{"win_length": 512, "encoder_norm": "layernorm", "encoder_qk_norm": true, "encoder_inner_norm": false, "encoder_drop_path": 0.1, "encoder_layers": 8, "encoder_pooling": "mean", "text_encoder_norm": "layernorm", "text_encoder_bias": "all", "text_encoder_qk_norm": false, "text_encoder_positions": "learned", "residual_init": "zero_last", "precondition_frequency": 25, "max_precond_dim": 1024}
Rows from block 3 of the audio encoder of a small contrastive audio-text model, named by matrix and row number. Rows with one number belong to one neuron. Each number is 50 + 10 x the weight over its row's rms, rounded and kept within 0 to 99. All counts start at 0.
Before each neuron's rows are labels from the 100 clips, of 14848, where the neuron reaches its highest value: "responds to" is what is common among them. Only what is clearly more common there than usual is listed. The data: synthesized solo parts of chorales (CocoChorales). In brackets: how many of the 100, against the usual share in percent.
# fc1: MLP up (encoder.blocks.3.mlp.fc1.weight, 384x192), inputs 0-63
# fc2: MLP down (encoder.blocks.3.mlp.fc2.weight, 192x384, transposed), outputs 0-63

responds to: note A#4 (39 vs 10.5); note G#4 (35 vs 9); note G4 (29 vs 7.3); note F4 (27 vs 9.2)
fc1.89:52 60 35 28 48 35 30 38 49 45 39 62 43 38 50 55 57 68 40 36 43 52 45 54 53 35 52 44 36 44 52 40 63 48 59 53 36 59 54 44 50 66 60 54 40 38 55 59 58 44 44 52 49 50 50 40 52 64 46 47 42 40 53 71
fc2.89:46 45 41 61 44 38 46 52 23 48 57 34 41 46 49 47 53 33 41 37 49 64 59 55 75 37 47 46 55 53 57 62 60 54 42 49 42 41 60 29 64 36 47 49 48 54 41 46 54 49 56 49 60 42 42 60 47 39 53 50 49 48 41 46

responds to: note F3 (98 vs 3.7); bassoon (67 vs 8.2); note G3 (60 vs 6.3); note A3 (49 vs 8.7)
fc1.336:48 39 54 52 53 36 52 61 56 47 40 45 60 51 38 48 46 61 48 50 50 39 47 53 42 55 52 40 72 48 45 57 55 48 61 54 52 41 79 60 58 43 48 33 42 39 65 45 49 38 40 43 51 37 45 47 27 49 61 52 63 45 58 69
fc2.336:60 38 35 43 57 32 48 53 62 45 47 56 59 42 59 56 34 57 37 60 39 46 46 31 85 51 50 37 55 52 55 57 48 48 42 53 50 54 51 46 28 44 36 56 36 51 57 55 66 52 43 57 52 50 39 39 47 51 55 65 64 58 34 43

responds to: note F#5 (79 vs 7.3); violin (58 vs 13.7); note E5 (33 vs 7.7); note G#5 (32 vs 3.9)
fc1.333:54 54 40 51 37 66 38 40 47 51 59 50 59 40 57 49 44 33 39 47 46 37 61 56 44 54 43 59 48 41 37 25 34 39 61 41 73 48 58 56 46 87 51 47 59 61 49 50 41 45 45 43 47 45 49 55 42 42 41 50 37 68 40 39
fc2.333:55 59 49 49 44 40 67 48 42 49 49 48 51 51 41 44 50 46 44 46 58 68 44 49 49 59 60 56 54 30 57 49 59 65 59 69 48 51 63 37 42 47 62 50 48 29 41 48 48 31 47 50 55 52 56 31 45 31 58 37 41 45 59 58

responds to: trombone (100 vs 7.4); note D#4 (50 vs 11.5); note F4 (44 vs 9.2); note G4 (33 vs 7.3)
fc1.128:52 43 55 32 52 64 62 55 52 49 49 44 64 44 59 40 54 45 56 31 52 57 55 35 48 60 42 57 72 49 39 49 42 61 75 46 55 47 71 53 54 53 63 62 49 62 51 50 44 49 36 57 46 44 59 37 45 36 60 34 55 54 27 54
fc2.128:65 49 50 63 59 38 58 60 32 30 45 70 34 42 54 42 63 53 40 62 51 51 47 53 47 60 48 60 44 68 50 64 53 55 54 56 62 46 53 42 48 56 50 55 52 50 60 55 40 55 32 42 47 38 52 51 57 21 42 48 66 50 46 33

responds to: tuba (68 vs 8.6); note G3 (65 vs 6.3); note A3 (37 vs 8.7)
fc1.363:42 66 48 54 57 61 52 69 40 54 59 44 43 40 60 58 42 54 46 52 49 41 40 54 75 56 48 46 58 54 54 27 53 51 66 56 47 45 63 55 43 65 68 30 48 46 32 35 22 36 54 58 52 46 58 55 52 34 52 52 74 39 41 57
fc2.363:55 44 46 55 22 31 48 60 54 39 37 40 36 56 43 54 41 54 40 57 49 48 38 42 44 57 48 48 52 50 50 44 59 52 42 40 52 50 56 64 51 49 54 45 30 45 26 50 39 50 54 49 44 33 51 53 48 53 44 28 55 47 60 65

responds to: note A#4 (36 vs 10.5); note G#4 (31 vs 9)
fc1.36:63 56 44 65 44 54 69 70 49 58 60 55 41 50 53 54 60 51 71 55 51 54 34 57 46 44 56 38 44 42 40 41 45 58 64 54 25 63 45 44 57 50 32 44 54 39 49 41 53 70 52 63 61 60 39 53 59 47 69 59 57 57 55 38
fc2.36:59 37 46 41 45 70 46 36 52 49 54 52 42 49 63 53 44 52 62 45 55 57 50 59 48 53 50 50 60 31 21 48 60 47 37 54 40 64 34 38 46 29 59 49 67 53 44 68 55 66 59 45 54 53 42 52 44 39 63 47 57 40 63 37

responds to: tuba (100 vs 8.6); note G#3 (72 vs 8.1); note F#3 (26 vs 4.9)
fc1.371:50 61 31 58 50 36 44 61 34 56 44 53 67 41 52 52 41 50 45 48 51 55 41 52 49 63 52 47 67 35 39 31 63 47 33 47 51 60 60 58 68 58 53 58 44 52 30 64 52 47 40 61 57 49 45 53 59 41 42 46 65 49 44 32
fc2.371:62 31 35 47 65 31 36 40 47 44 61 34 52 57 35 45 41 39 44 45 51 57 50 53 49 55 62 55 56 42 43 74 35 60 65 53 42 36 46 42 61 58 42 63 57 47 42 46 22 54 51 57 42 25 46 48 50 44 36 68 56 60 47 59

responds to: note G#4 (100 vs 9); horn (38 vs 6.6); viola (28 vs 8.7)
fc1.221:52 39 16 51 59 58 32 42 45 32 47 55 50 57 57 44 74 47 43 57 44 67 66 35 40 47 64 49 29 59 39 49 57 69 38 58 57 60 60 60 69 44 61 46 47 50 34 42 43 46 49 67 34 41 50 56 53 54 37 51 40 47 69 50
fc2.221:52 36 47 38 50 39 42 55 68 73 52 46 43 37 53 40 49 43 73 48 58 57 50 48 57 47 65 67 48 48 48 59 35 46 42 60 53 40 53 72 56 45 50 48 51 39 54 42 53 59 43 32 53 47 38 55 52 45 40 51 59 63 68 45

responds to: cello (77 vs 9.9); note G#3 (27 vs 8.1); note F#3 (25 vs 4.9)
fc1.346:49 69 43 33 44 63 47 65 44 49 50 37 44 69 49 44 39 31 51 42 43 48 47 37 61 42 44 55 52 53 54 49 45 52 34 45 57 55 43 46 56 43 49 38 50 52 49 67 52 49 45 39 41 42 26 64 55 47 49 42 50 62 55 41
fc2.346:51 52 75 48 46 53 32 73 56 46 64 54 56 64 48 52 68 50 40 52 56 43 50 50 41 43 36 43 41 58 57 68 61 57 42 44 53 38 41 37 47 40 47 51 64 49 47 47 27 47 47 67 40 62 43 54 61 34 33 63 63 62 30 62

responds to: note A#4 (68 vs 10.5); oboe (64 vs 7.3); clarinet (25 vs 9.2)
fc1.180:26 28 56 46 29 49 56 50 60 49 65 24 49 40 53 41 56 46 61 59 42 49 47 45 42 56 40 45 43 48 72 45 63 46 39 53 41 42 46 61 43 67 56 61 49 55 44 38 60 66 51 40 44 41 61 51 57 59 47 46 49 54 15 43
fc2.180:36 41 49 46 49 47 56 48 72 61 49 42 41 43 57 25 38 47 43 61 48 49 67 54 41 45 58 59 44 46 54 75 51 45 53 53 27 38 51 50 29 70 58 52 58 56 51 43 44 51 57 32 27 58 59 41 54 32 54 48 62 46 48 49

responds to: note G#4 (54 vs 9); viola (26 vs 8.7); note A#4 (26 vs 10.5)
fc1.230:53 50 48 42 45 51 45 34 40 42 43 68 45 43 39 55 70 60 51 54 60 65 31 39 29 56 50 55 40 60 54 42 54 35 62 79 52 45 54 64 27 46 31 56 27 39 46 58 49 55 43 45 51 65 47 37 44 50 43 62 52 46 57 56
fc2.230:43 55 26 47 53 51 56 68 50 71 58 42 46 44 44 39 52 41 51 49 36 50 48 55 49 51 49 38 44 50 31 42 64 48 50 49 42 47 41 46 36 41 42 49 51 50 43 48 54 55 50 39 46 46 36 55 59 72 52 51 40 46 53 47

responds to: trumpet (64 vs 8.2); note C5 (51 vs 10.2); note C#5 (41 vs 9.8); note D#5 (37 vs 8.9)
fc1.335:39 42 50 37 59 36 43 43 57 57 57 56 62 67 33 68 51 52 48 51 44 48 57 68 42 47 48 41 55 60 46 48 45 47 37 61 62 64 38 43 39 47 33 49 46 54 43 56 60 31 48 50 33 50 59 50 47 51 44 44 54 53 46 69
fc2.335:40 36 57 42 46 34 68 34 47 43 44 46 48 59 45 42 55 60 53 58 28 44 42 52 61 39 54 52 50 53 52 72 55 45 61 59 78 36 47 36 40 30 37 42 65 55 29 61 50 54 41 50 55 47 46 59 56 41 46 46 51 31 42 35

responds to: violin (99 vs 13.7); note A#4 (95 vs 10.5); note B4 (30 vs 9.3)
fc1.366:47 57 64 69 43 67 61 53 43 55 37 56 42 50 39 60 60 37 52 49 57 59 44 58 42 46 38 54 46 47 47 48 45 80 50 47 38 61 58 41 56 41 55 56 52 51 61 54 61 60 58 60 52 51 41 43 35 55 21 38 51 48 48 56
fc2.366:52 54 36 42 42 49 65 63 56 70 51 39 45 60 55 35 52 55 43 23 55 48 37 44 49 37 53 68 69 55 39 52 56 52 55 50 38 56 49 60 48 42 39 49 53 41 47 62 52 32 70 50 44 39 59 72 43 38 67 47 54 62 75 33

responds to: viola (53 vs 8.7); violin (46 vs 13.7); note F#4 (43 vs 8.4)
fc1.378:48 55 49 40 49 70 57 72 38 66 67 52 46 45 25 62 34 61 39 31 57 41 29 56 52 49 47 70 63 52 64 57 42 56 53 42 47 38 36 66 52 28 43 52 53 45 50 49 47 30 46 40 65 66 53 42 57 32 60 46 53 55 48 46
fc2.378:42 51 53 52 27 56 55 60 51 49 60 47 61 34 31 56 37 59 48 43 28 42 62 65 70 47 66 53 42 40 56 47 40 62 66 45 44 46 52 57 32 62 57 44 62 77 49 40 54 64 35 52 50 27 32 33 53 51 55 46 55 39 65 50

responds to: note F3 (78 vs 3.7); cello (45 vs 9.9); note C4 (38 vs 10.9); note G3 (37 vs 6.3)
fc1.156:62 31 55 59 43 40 67 49 63 56 49 61 49 67 53 54 34 55 40 33 55 56 48 51 61 50 44 38 59 43 39 62 59 56 67 43 56 36 47 37 46 39 49 54 48 40 55 57 52 63 50 54 42 45 57 48 52 60 57 44 72 62 36 47
fc2.156:51 32 57 42 53 41 60 50 48 34 48 39 55 57 54 48 61 55 54 59 40 46 49 64 55 51 62 49 39 40 39 54 53 52 52 42 62 46 45 64 48 41 52 46 40 51 59 55 27 58 53 59 54 62 42 44 54 64 44 46 57 64 58 33

responds to: note G#4 (70 vs 9); note A#4 (40 vs 10.5); note F4 (34 vs 9.2); instrument: clarinet (32 vs 9.2)
fc1.38:46 55 39 46 60 40 35 54 54 41 48 56 54 56 54 34 42 53 34 58 51 46 40 49 39 41 49 43 57 57 61 43 40 58 47 38 54 41 49 51 53 53 42 32 49 51 43 56 49 43 58 37 58 42 37 53 38 49 35 41 54 43 46 38
fc2.38:46 26 33 56 32 53 58 60 44 53 40 54 42 49 46 43 46 57 60 50 72 55 50 37 32 49 38 59 54 49 51 50 42 56 53 59 51 52 34 36 48 55 42 51 64 39 46 45 43 63 30 52 53 44 50 36 53 56 41 33 31 33 41 42

responds to: cello (100 vs 9.9); note G#3 (41 vs 8.1); note A3 (33 vs 8.7); note D3 (27 vs 2.3)
fc1.44:46 57 50 45 35 56 40 56 50 57 58 79 52 40 42 69 33 52 40 53 48 57 51 50 51 46 47 39 47 35 45 57 47 61 34 37 38 56 51 53 67 39 72 55 43 43 71 30 44 44 35 48 53 53 43 49 54 44 54 42 35 65 72 50
fc2.44:67 50 68 59 48 42 59 63 38 58 60 49 51 52 33 54 42 47 47 46 51 55 33 46 38 51 42 44 52 54 28 55 39 54 54 46 59 36 46 58 51 43 48 58 68 51 46 34 49 33 38 43 56 64 65 38 47 28 49 42 50 54 60 42

responds to: note A#4 (100 vs 10.5); note G#4 (34 vs 9); clarinet (28 vs 9.2); note C5 (27 vs 10.2)
fc1.193:46 45 36 65 55 29 67 34 44 49 50 58 55 43 50 53 44 56 57 55 58 44 58 52 33 60 52 46 65 44 65 63 53 50 62 45 37 48 28 50 52 56 46 25 52 53 58 50 55 53 50 60 37 46 61 60 46 59 27 35 47 61 54 61
fc2.193:46 48 39 49 64 42 43 50 39 44 49 51 64 62 43 46 37 57 46 61 67 64 58 50 49 51 52 52 48 51 29 52 54 57 40 37 34 46 44 50 52 54 63 55 49 64 52 28 26 45 54 33 47 61 54 45 49 44 55 64 53 41 64 51

responds to: note F3 (59 vs 3.7); tuba (47 vs 8.6); note G4 (41 vs 7.3); note G3 (32 vs 6.3)
fc1.348:59 44 48 45 50 53 48 53 52 40 59 53 59 39 43 49 69 31 75 58 51 44 34 19 52 52 64 51 62 42 69 44 44 62 51 53 67 71 50 39 40 50 71 25 49 49 48 45 45 45 60 53 63 47 40 52 51 28 57 73 39 49 38 51
fc2.348:46 49 47 46 44 58 35 56 53 54 57 34 47 53 46 47 46 41 63 51 58 48 49 40 64 61 49 64 51 52 45 49 25 53 50 61 63 46 47 63 43 52 34 40 54 50 45 65 63 52 51 35 55 55 23 38 43 54 42 56 62 59 51 41

responds to: note D#4 (100 vs 11.5); viola (70 vs 8.7)
fc1.311:52 51 41 64 44 36 64 55 60 62 45 44 58 51 62 50 42 50 53 66 56 49 70 42 37 47 45 58 54 50 56 48 59 74 57 46 57 52 57 60 39 60 37 38 58 59 50 44 46 73 32 45 50 46 49 38 47 47 31 47 50 46 49 44
fc2.311:25 60 54 51 47 29 63 50 53 56 52 40 41 61 57 54 57 37 40 71 68 61 62 57 37 40 59 55 43 40 37 43 69 33 63 43 38 44 42 49 45 63 61 65 38 46 59 36 19 50 59 44 42 47 63 61 56 56 60 51 46 41 52 55

responds to: note F#5 (72 vs 7.3); note E5 (37 vs 7.7); note G#5 (34 vs 3.9); trumpet (30 vs 8.2)
fc1.316:53 63 34 44 48 55 63 52 53 48 35 73 46 44 53 53 64 50 28 49 45 38 49 75 48 57 46 60 56 43 57 38 57 59 45 31 50 47 57 46 64 48 71 70 59 49 55 53 60 48 42 59 57 70 41 58 43 42 46 60 37 60 51 46
fc2.316:66 50 34 66 60 50 54 58 51 39 45 45 66 54 50 52 46 41 49 47 48 53 30 47 48 51 42 59 58 32 35 50 58 56 33 65 33 58 58 46 54 36 66 61 50 56 52 39 49 47 52 57 48 41 64 48 55 34 44 34 51 39 57 50

responds to: violin (100 vs 13.7); note D5 (80 vs 8.3); note C#5 (37 vs 9.8)
fc1.118:59 51 43 54 60 56 33 55 69 52 48 60 40 37 33 49 52 45 53 47 45 26 36 39 50 43 56 53 49 54 57 47 53 72 61 30 47 59 41 47 68 40 55 24 62 49 43 46 48 57 39 60 46 53 45 49 44 58 52 42 25 60 50 56
fc2.118:70 55 73 65 57 55 78 51 62 68 62 47 44 60 50 65 34 38 43 53 47 59 43 48 61 36 60 47 41 59 59 56 54 65 29 60 52 58 46 53 58 47 29 50 43 44 51 42 55 43 42 55 57 46 47 53 57 41 57 54 59 57 50 48

responds to: violin (96 vs 13.7); note C#5 (60 vs 9.8)
fc1.203:57 44 54 59 67 64 50 59 43 44 56 56 56 61 47 56 36 51 43 56 38 40 43 48 49 47 43 51 36 46 49 47 65 49 52 52 49 44 44 53 48 48 66 43 76 55 82 53 56 66 41 48 46 38 47 67 49 50 58 41 25 42 43 44
fc2.203:70 62 53 31 67 64 32 54 44 32 49 45 44 46 34 43 61 51 39 44 64 46 35 45 40 34 61 44 42 57 64 59 47 76 40 54 50 44 63 52 52 53 57 55 60 53 48 59 50 49 52 43 36 52 62 32 42 66 66 49 47 58 52 60

responds to: violin (100 vs 13.7); note C#5 (69 vs 9.8); note C5 (37 vs 10.2)
fc1.4:49 45 49 53 49 52 61 48 50 49 51 51 62 39 44 57 48 62 41 43 44 49 33 42 50 58 37 48 55 57 56 70 50 64 53 48 52 39 33 53 38 34 53 55 56 62 55 67 60 47 54 52 52 57 42 62 48 52 81 54 42 67 31 44
fc2.4:51 69 12 40 39 56 42 50 32 47 58 41 45 57 30 57 60 50 38 49 53 51 41 51 61 33 49 43 52 40 61 61 47 67 54 45 54 51 26 60 24 59 48 62 78 63 47 52 53 35 46 65 58 53 41 57 52 72 60 61 53 38 42 63

responds to: note G3 (100 vs 6.3); tuba (56 vs 8.6); note A3 (39 vs 8.7); note C4 (33 vs 10.9)
fc1.117:40 49 51 59 48 54 36 63 46 52 51 35 56 52 48 69 39 42 50 47 55 26 43 48 58 79 46 67 50 61 53 49 63 56 56 40 60 64 63 43 50 47 43 46 27 32 44 41 39 40 43 49 46 52 54 41 46 43 66 43 45 37 42 74
fc2.117:61 64 49 57 53 39 26 47 46 57 56 58 48 53 58 67 50 57 25 45 23 42 37 46 52 51 48 74 57 56 46 40 62 50 38 68 62 62 68 36 40 44 35 54 56 37 46 38 45 57 50 35 51 62 48 53 54 38 47 59 45 37 46 63

responds to: violin (54 vs 13.7); note A4 (41 vs 8.4); oboe (38 vs 7.3); note A5 (26 vs 2.3)
fc1.47:40 63 62 51 68 57 51 61 46 61 43 33 43 51 36 34 53 33 53 68 46 21 66 39 58 44 45 64 53 52 39 45 44 45 50 49 51 37 44 49 66 32 27 39 47 51 44 59 46 36 45 44 47 60 33 55 63 50 62 68 54 48 48 52
fc2.47:55 52 56 70 37 58 54 46 44 32 46 46 51 45 27 46 59 60 44 45 48 51 36 43 30 53 49 47 50 63 51 59 49 61 41 61 55 44 43 51 50 42 39 59 49 60 50 41 55 61 44 58 77 69 50 63 45 57 51 61 48 50 60 59

responds to: note G3 (62 vs 6.3); bassoon (57 vs 8.2); note A3 (37 vs 8.7); note B4 (35 vs 9.3)
fc1.293:30 53 38 62 80 58 54 48 49 41 49 54 52 55 48 60 45 35 44 53 51 49 47 39 40 59 60 53 58 42 54 46 55 48 36 57 53 44 54 74 64 51 43 54 34 38 57 57 51 40 49 56 52 49 33 63 53 42 49 36 38 46 48 56
fc2.293:55 57 34 48 48 39 45 54 48 42 49 74 44 51 37 60 61 46 51 57 40 49 45 21 51 51 57 52 39 48 48 58 56 75 44 74 44 52 71 55 44 42 60 52 61 31 56 34 42 30 47 40 60 59 47 64 52 38 47 57 48 50 61 61

responds to: trumpet (99 vs 8.2); note D#5 (80 vs 8.9); note C#5 (38 vs 9.8); note F5 (36 vs 8.2)
fc1.288:77 63 47 64 55 51 54 52 16 40 62 58 64 59 54 46 42 46 53 35 46 57 48 55 40 65 47 49 54 45 14 47 41 56 62 45 56 55 72 59 56 68 45 59 48 37 42 49 34 48 46 46 47 44 41 39 47 33 40 27 57 44 39 51
fc2.288:72 48 39 57 49 27 58 38 42 42 62 55 53 36 47 35 41 39 29 46 69 52 53 49 31 68 58 50 52 42 48 70 47 38 60 50 57 51 72 43 50 69 58 65 52 46 52 37 36 35 44 55 46 34 61 43 48 24 46 64 66 52 55 48

responds to: viola (73 vs 8.7); note D4 (68 vs 12.5); note A4 (32 vs 8.4)
fc1.303:54 47 57 46 39 40 53 62 67 53 51 36 48 68 38 40 61 55 56 51 43 53 49 50 46 65 42 49 48 57 45 38 32 52 63 49 48 81 63 43 54 47 46 47 46 56 48 55 48 39 60 43 61 56 43 49 45 44 51 53 39 42 26 55
fc2.303:51 46 27 50 37 45 48 41 47 52 55 44 47 49 19 59 53 59 52 47 54 49 63 46 50 46 60 43 34 38 44 44 34 39 54 58 41 41 57 53 52 54 44 44 43 49 59 39 45 67 49 54 65 57 43 48 65 49 40 49 53 54 65 47

responds to: cello (82 vs 9.9); note C#4 (54 vs 12.3); note D4 (50 vs 12.5); note B3 (45 vs 9.6)
fc1.106:28 45 51 51 34 57 52 44 59 58 72 62 54 54 40 66 43 68 55 46 47 49 37 56 59 38 46 72 44 60 39 40 48 82 45 53 39 53 31 68 42 54 60 47 39 55 53 38 70 52 39 54 39 47 55 41 49 34 31 53 67 41 47 48
fc2.106:58 40 54 62 43 53 42 43 59 51 49 51 56 40 49 63 46 50 51 43 19 54 61 43 40 41 51 53 50 33 50 67 62 60 59 63 34 55 54 57 42 50 59 54 60 56 32 33 67 49 32 65 34 66 53 51 43 52 53 46 50 59 56 57

responds to: note D#4 (100 vs 11.5); trombone (46 vs 7.4); clarinet (36 vs 9.2)
fc1.165:46 50 59 62 33 40 59 31 38 49 45 57 58 50 60 61 36 64 36 53 47 47 37 42 57 60 46 43 53 45 55 52 48 37 75 41 56 35 42 55 41 57 45 55 54 57 80 48 46 77 51 39 42 53 65 45 43 60 38 34 43 45 55 59
fc2.165:48 41 64 67 56 40 66 49 49 77 58 41 59 54 49 46 60 56 32 72 78 51 42 50 35 44 51 49 44 51 40 41 54 51 66 42 64 61 31 60 44 61 39 44 49 62 46 54 20 58 48 45 55 52 51 43 49 50 54 69 41 50 57 40

responds to: viola (72 vs 8.7); note C#4 (32 vs 12.3)
fc1.1:45 61 49 42 71 57 53 56 41 39 42 52 62 49 48 30 39 54 55 42 44 50 36 42 54 50 21 51 49 48 60 50 48 52 54 67 37 52 54 61 63 59 52 54 59 53 55 46 63 58 38 29 59 27 34 57 59 37 40 60 57 63 43 58
fc2.1:55 41 52 40 56 67 51 49 49 40 42 51 66 31 55 56 50 67 39 51 51 57 48 49 34 45 27 54 39 59 62 64 33 48 54 54 52 52 59 75 47 53 41 51 78 46 38 65 23 73 52 32 46 46 50 48 26 44 60 52 46 48 52 65

responds to: trombone (88 vs 7.4); note F#4 (82 vs 8.4); note F4 (33 vs 9.2); note G4 (27 vs 7.3)
fc1.266:50 58 45 31 57 52 47 59 46 41 48 47 54 58 45 39 36 50 51 49 57 53 47 70 43 50 60 40 53 44 46 52 51 44 47 41 34 41 51 56 39 58 39 49 45 61 67 55 54 49 56 62 63 53 60 57 56 64 42 48 65 28 42 63
fc2.266:49 66 53 52 45 34 62 45 59 53 64 57 50 56 48 55 35 38 40 53 56 53 60 40 47 56 63 54 55 37 47 55 52 44 43 42 59 45 39 61 51 34 46 55 50 46 55 71 45 79 52 52 49 52 57 68 49 46 65 59 49 59 63 70

responds to: cello (79 vs 9.9); note D#3 (32 vs 2.3); note A3 (30 vs 8.7)
fc1.113:43 69 42 37 53 54 53 53 60 35 43 53 77 53 54 46 32 43 69 52 51 57 49 50 39 47 49 32 58 47 62 57 47 33 33 47 44 50 54 47 50 69 46 51 52 59 57 49 47 52 44 48 47 45 46 46 48 58 35 39 41 54 51 47
fc2.113:54 44 40 48 58 48 46 47 58 43 33 39 36 52 46 50 58 50 59 54 57 50 59 55 53 53 56 67 54 59 42 65 47 61 65 45 60 62 49 46 37 67 55 49 49 60 44 54 45 63 39 58 61 57 55 56 40 31 57 54 49 49 46 72

responds to: trombone (54 vs 7.4); note D#4 (47 vs 11.5); oboe (46 vs 7.3); note F4 (30 vs 9.2)
fc1.291:48 47 55 60 45 46 21 50 62 45 43 69 59 53 33 42 54 40 46 37 65 46 40 68 37 53 49 55 34 45 38 45 31 44 42 44 56 48 66 49 41 61 48 54 47 36 48 71 50 45 63 55 52 36 33 57 50 45 49 53 69 40 39 67
fc2.291:45 40 63 55 46 54 54 69 49 44 84 46 36 52 50 42 61 50 55 47 39 47 48 39 48 51 66 62 50 50 51 50 54 36 60 52 44 79 61 36 66 56 65 56 68 46 39 48 46 47 49 48 63 54 35 39 46 61 56 38 51 45 61 56

responds to: trombone (97 vs 7.4); note F#4 (69 vs 8.4); note G#4 (46 vs 9)
fc1.24:39 40 50 59 53 45 54 64 65 40 53 45 57 68 49 45 50 56 53 43 38 57 59 60 63 55 57 55 44 48 40 37 56 33 49 60 33 47 53 50 61 39 43 55 57 36 40 54 42 45 59 62 77 41 46 42 46 35 58 49 61 46 60 47
fc2.24:51 38 68 58 50 42 44 54 40 47 54 54 65 46 50 36 45 52 30 37 41 47 39 42 47 53 38 47 55 43 41 39 53 40 44 58 43 40 69 42 52 42 59 55 63 51 32 47 44 38 50 50 64 52 51 60 52 54 61 47 58 46 42 54

responds to: note A#4 (100 vs 10.5); violin (45 vs 13.7); note G#4 (32 vs 9)
fc1.214:58 56 51 47 22 38 33 49 58 56 53 54 55 56 37 61 49 61 54 46 54 52 62 47 44 64 48 46 43 57 44 51 48 62 60 47 45 41 59 51 34 46 62 39 67 53 69 56 46 59 53 59 48 58 49 41 28 51 37 45 44 63 62 55
fc2.214:53 42 67 71 57 29 53 47 37 52 63 47 41 63 54 57 55 56 57 59 44 58 42 46 45 54 72 27 52 50 44 70 45 70 53 58 57 42 41 71 59 52 47 47 66 54 73 46 47 40 42 70 58 59 45 56 84 32 50 53 52 57 59 61

responds to: note F3 (100 vs 3.7); tuba (81 vs 8.6); note A#3 (43 vs 10.4); note G3 (33 vs 6.3)
fc1.328:61 41 51 51 51 42 54 49 55 50 50 55 58 56 44 55 40 59 54 40 30 61 59 48 42 56 64 38 46 43 66 53 66 53 43 49 54 36 77 55 54 47 51 42 47 55 57 49 50 48 55 53 28 55 40 35 31 58 52 44 49 63 34 43
fc2.328:44 50 31 46 61 47 46 53 51 51 65 50 59 61 40 72 46 48 68 58 22 44 41 42 39 48 56 57 58 46 48 48 54 46 41 41 54 52 62 44 22 58 53 34 64 38 42 57 53 48 37 51 47 66 36 55 42 49 47 50 56 54 54 54

responds to: note G#4 (100 vs 9); note F#4 (54 vs 8.4); oboe (34 vs 7.3)
fc1.308:49 62 43 60 48 52 62 50 55 74 55 75 56 43 43 50 49 40 47 47 40 55 62 57 40 40 45 43 55 38 54 54 66 53 49 44 61 41 63 43 32 55 41 45 38 47 30 61 45 47 31 58 48 50 52 49 47 56 56 53 39 48 30 39
fc2.308:65 50 56 51 24 62 42 53 65 45 46 57 44 42 43 55 41 49 60 68 34 44 31 55 38 56 52 38 54 46 64 42 47 57 60 57 56 47 52 55 33 52 48 53 59 55 43 44 64 68 58 57 41 53 43 39 43 42 45 38 36 50 43 48

responds to: trombone (95 vs 7.4); note D4 (86 vs 12.5); note C4 (28 vs 10.9)
fc1.63:69 48 54 52 40 56 54 79 53 40 57 60 53 45 54 47 50 60 61 54 59 59 38 56 57 59 60 33 42 51 29 38 46 50 50 58 40 64 46 29 45 69 56 50 51 31 50 34 57 60 60 60 60 52 42 37 33 42 55 58 51 48 38 57
fc2.63:34 56 40 44 52 28 51 29 52 47 32 60 47 45 49 43 41 59 53 21 42 50 58 52 33 62 53 53 49 44 44 37 60 45 44 49 49 45 45 54 59 36 48 49 51 60 37 66 62 51 52 61 66 58 47 52 57 41 69 58 63 35 45 50

responds to: note F#5 (98 vs 7.3); note E5 (71 vs 7.7); flute (31 vs 8.9); note G#5 (26 vs 3.9)
fc1.66:67 39 65 45 56 50 56 63 55 52 62 52 46 49 52 51 50 52 65 43 65 46 60 32 46 41 57 47 78 38 34 59 61 58 60 71 49 51 64 48 39 50 58 65 51 39 63 52 69 47 75 38 47 43 41 54 53 43 56 56 54 35 47 63
fc2.66:51 49 31 52 55 37 36 43 44 29 40 45 52 41 20 38 49 55 34 58 38 46 52 52 59 56 63 61 40 41 57 49 43 49 49 52 42 46 56 41 60 62 39 53 50 47 65 46 52 49 55 57 56 51 42 34 38 41 44 44 45 54 52 58

responds to: violin (100 vs 13.7); note A#4 (69 vs 10.5); note C5 (47 vs 10.2); note C#5 (42 vs 9.8)
fc1.131:53 51 50 54 64 40 60 41 76 48 62 46 55 52 47 54 59 47 58 45 60 35 46 57 66 35 57 38 67 51 51 58 57 76 55 35 40 61 55 57 29 53 45 48 48 44 55 57 53 57 42 64 42 51 59 46 45 61 29 59 42 57 57 42
fc2.131:60 42 39 48 69 53 58 57 58 53 55 41 58 51 43 63 45 73 33 35 66 64 44 67 53 50 41 35 35 46 49 45 51 60 52 53 51 56 44 39 69 53 35 82 54 48 66 46 22 64 56 48 41 44 55 48 52 48 44 55 29 58 41 53

responds to: note G#4 (45 vs 9); note G4 (39 vs 7.3); violin (35 vs 13.7); note F4 (30 vs 9.2)
fc1.52:55 42 50 52 49 44 38 48 50 54 57 57 64 51 52 34 69 56 43 47 38 55 49 58 57 59 53 55 45 55 42 46 63 57 61 74 40 38 52 29 49 61 37 54 62 51 65 69 37 46 46 54 50 46 45 43 47 43 37 54 52 42 49 57
fc2.52:49 54 59 57 45 41 57 60 51 33 49 48 52 45 42 62 48 42 46 46 42 45 51 51 53 42 56 66 60 52 52 70 47 42 30 42 59 33 73 33 62 31 49 58 36 39 46 54 42 21 57 54 48 55 53 40 34 69 52 46 56 55 54 63

responds to: note G#4 (82 vs 9); note F#4 (58 vs 8.4); oboe (26 vs 7.3)
fc1.338:61 45 41 52 57 40 41 39 53 50 43 76 56 28 51 59 54 64 41 57 58 41 43 45 51 49 53 51 25 51 36 48 37 37 47 67 37 45 62 49 52 45 60 54 44 47 52 26 44 45 42 40 54 46 57 55 57 49 43 65 42 54 64 58
fc2.338:67 43 50 48 47 44 44 48 61 53 49 68 60 34 51 41 57 59 48 63 54 53 61 53 55 52 40 38 32 53 32 48 47 51 39 51 49 45 61 64 42 33 45 57 45 55 43 25 48 57 42 56 40 45 42 51 50 58 51 43 53 60 60 48

responds to: violin (100 vs 13.7); note B4 (86 vs 9.3); note C#5 (43 vs 9.8); note A#4 (38 vs 10.5)
fc1.161:39 49 44 60 50 61 54 59 64 57 50 58 46 44 51 51 39 53 45 65 49 46 38 55 48 31 54 83 51 46 47 65 46 78 37 51 24 50 48 41 51 50 47 39 62 51 64 38 45 65 44 55 49 48 65 34 43 50 37 56 45 54 54 51
fc2.161:50 44 31 44 59 54 64 51 52 48 39 30 54 50 46 57 49 48 43 41 60 64 32 58 37 42 52 38 40 57 60 34 52 72 59 43 47 57 59 49 49 62 49 62 50 54 48 53 39 45 43 42 57 41 66 46 43 39 39 62 55 47 80 50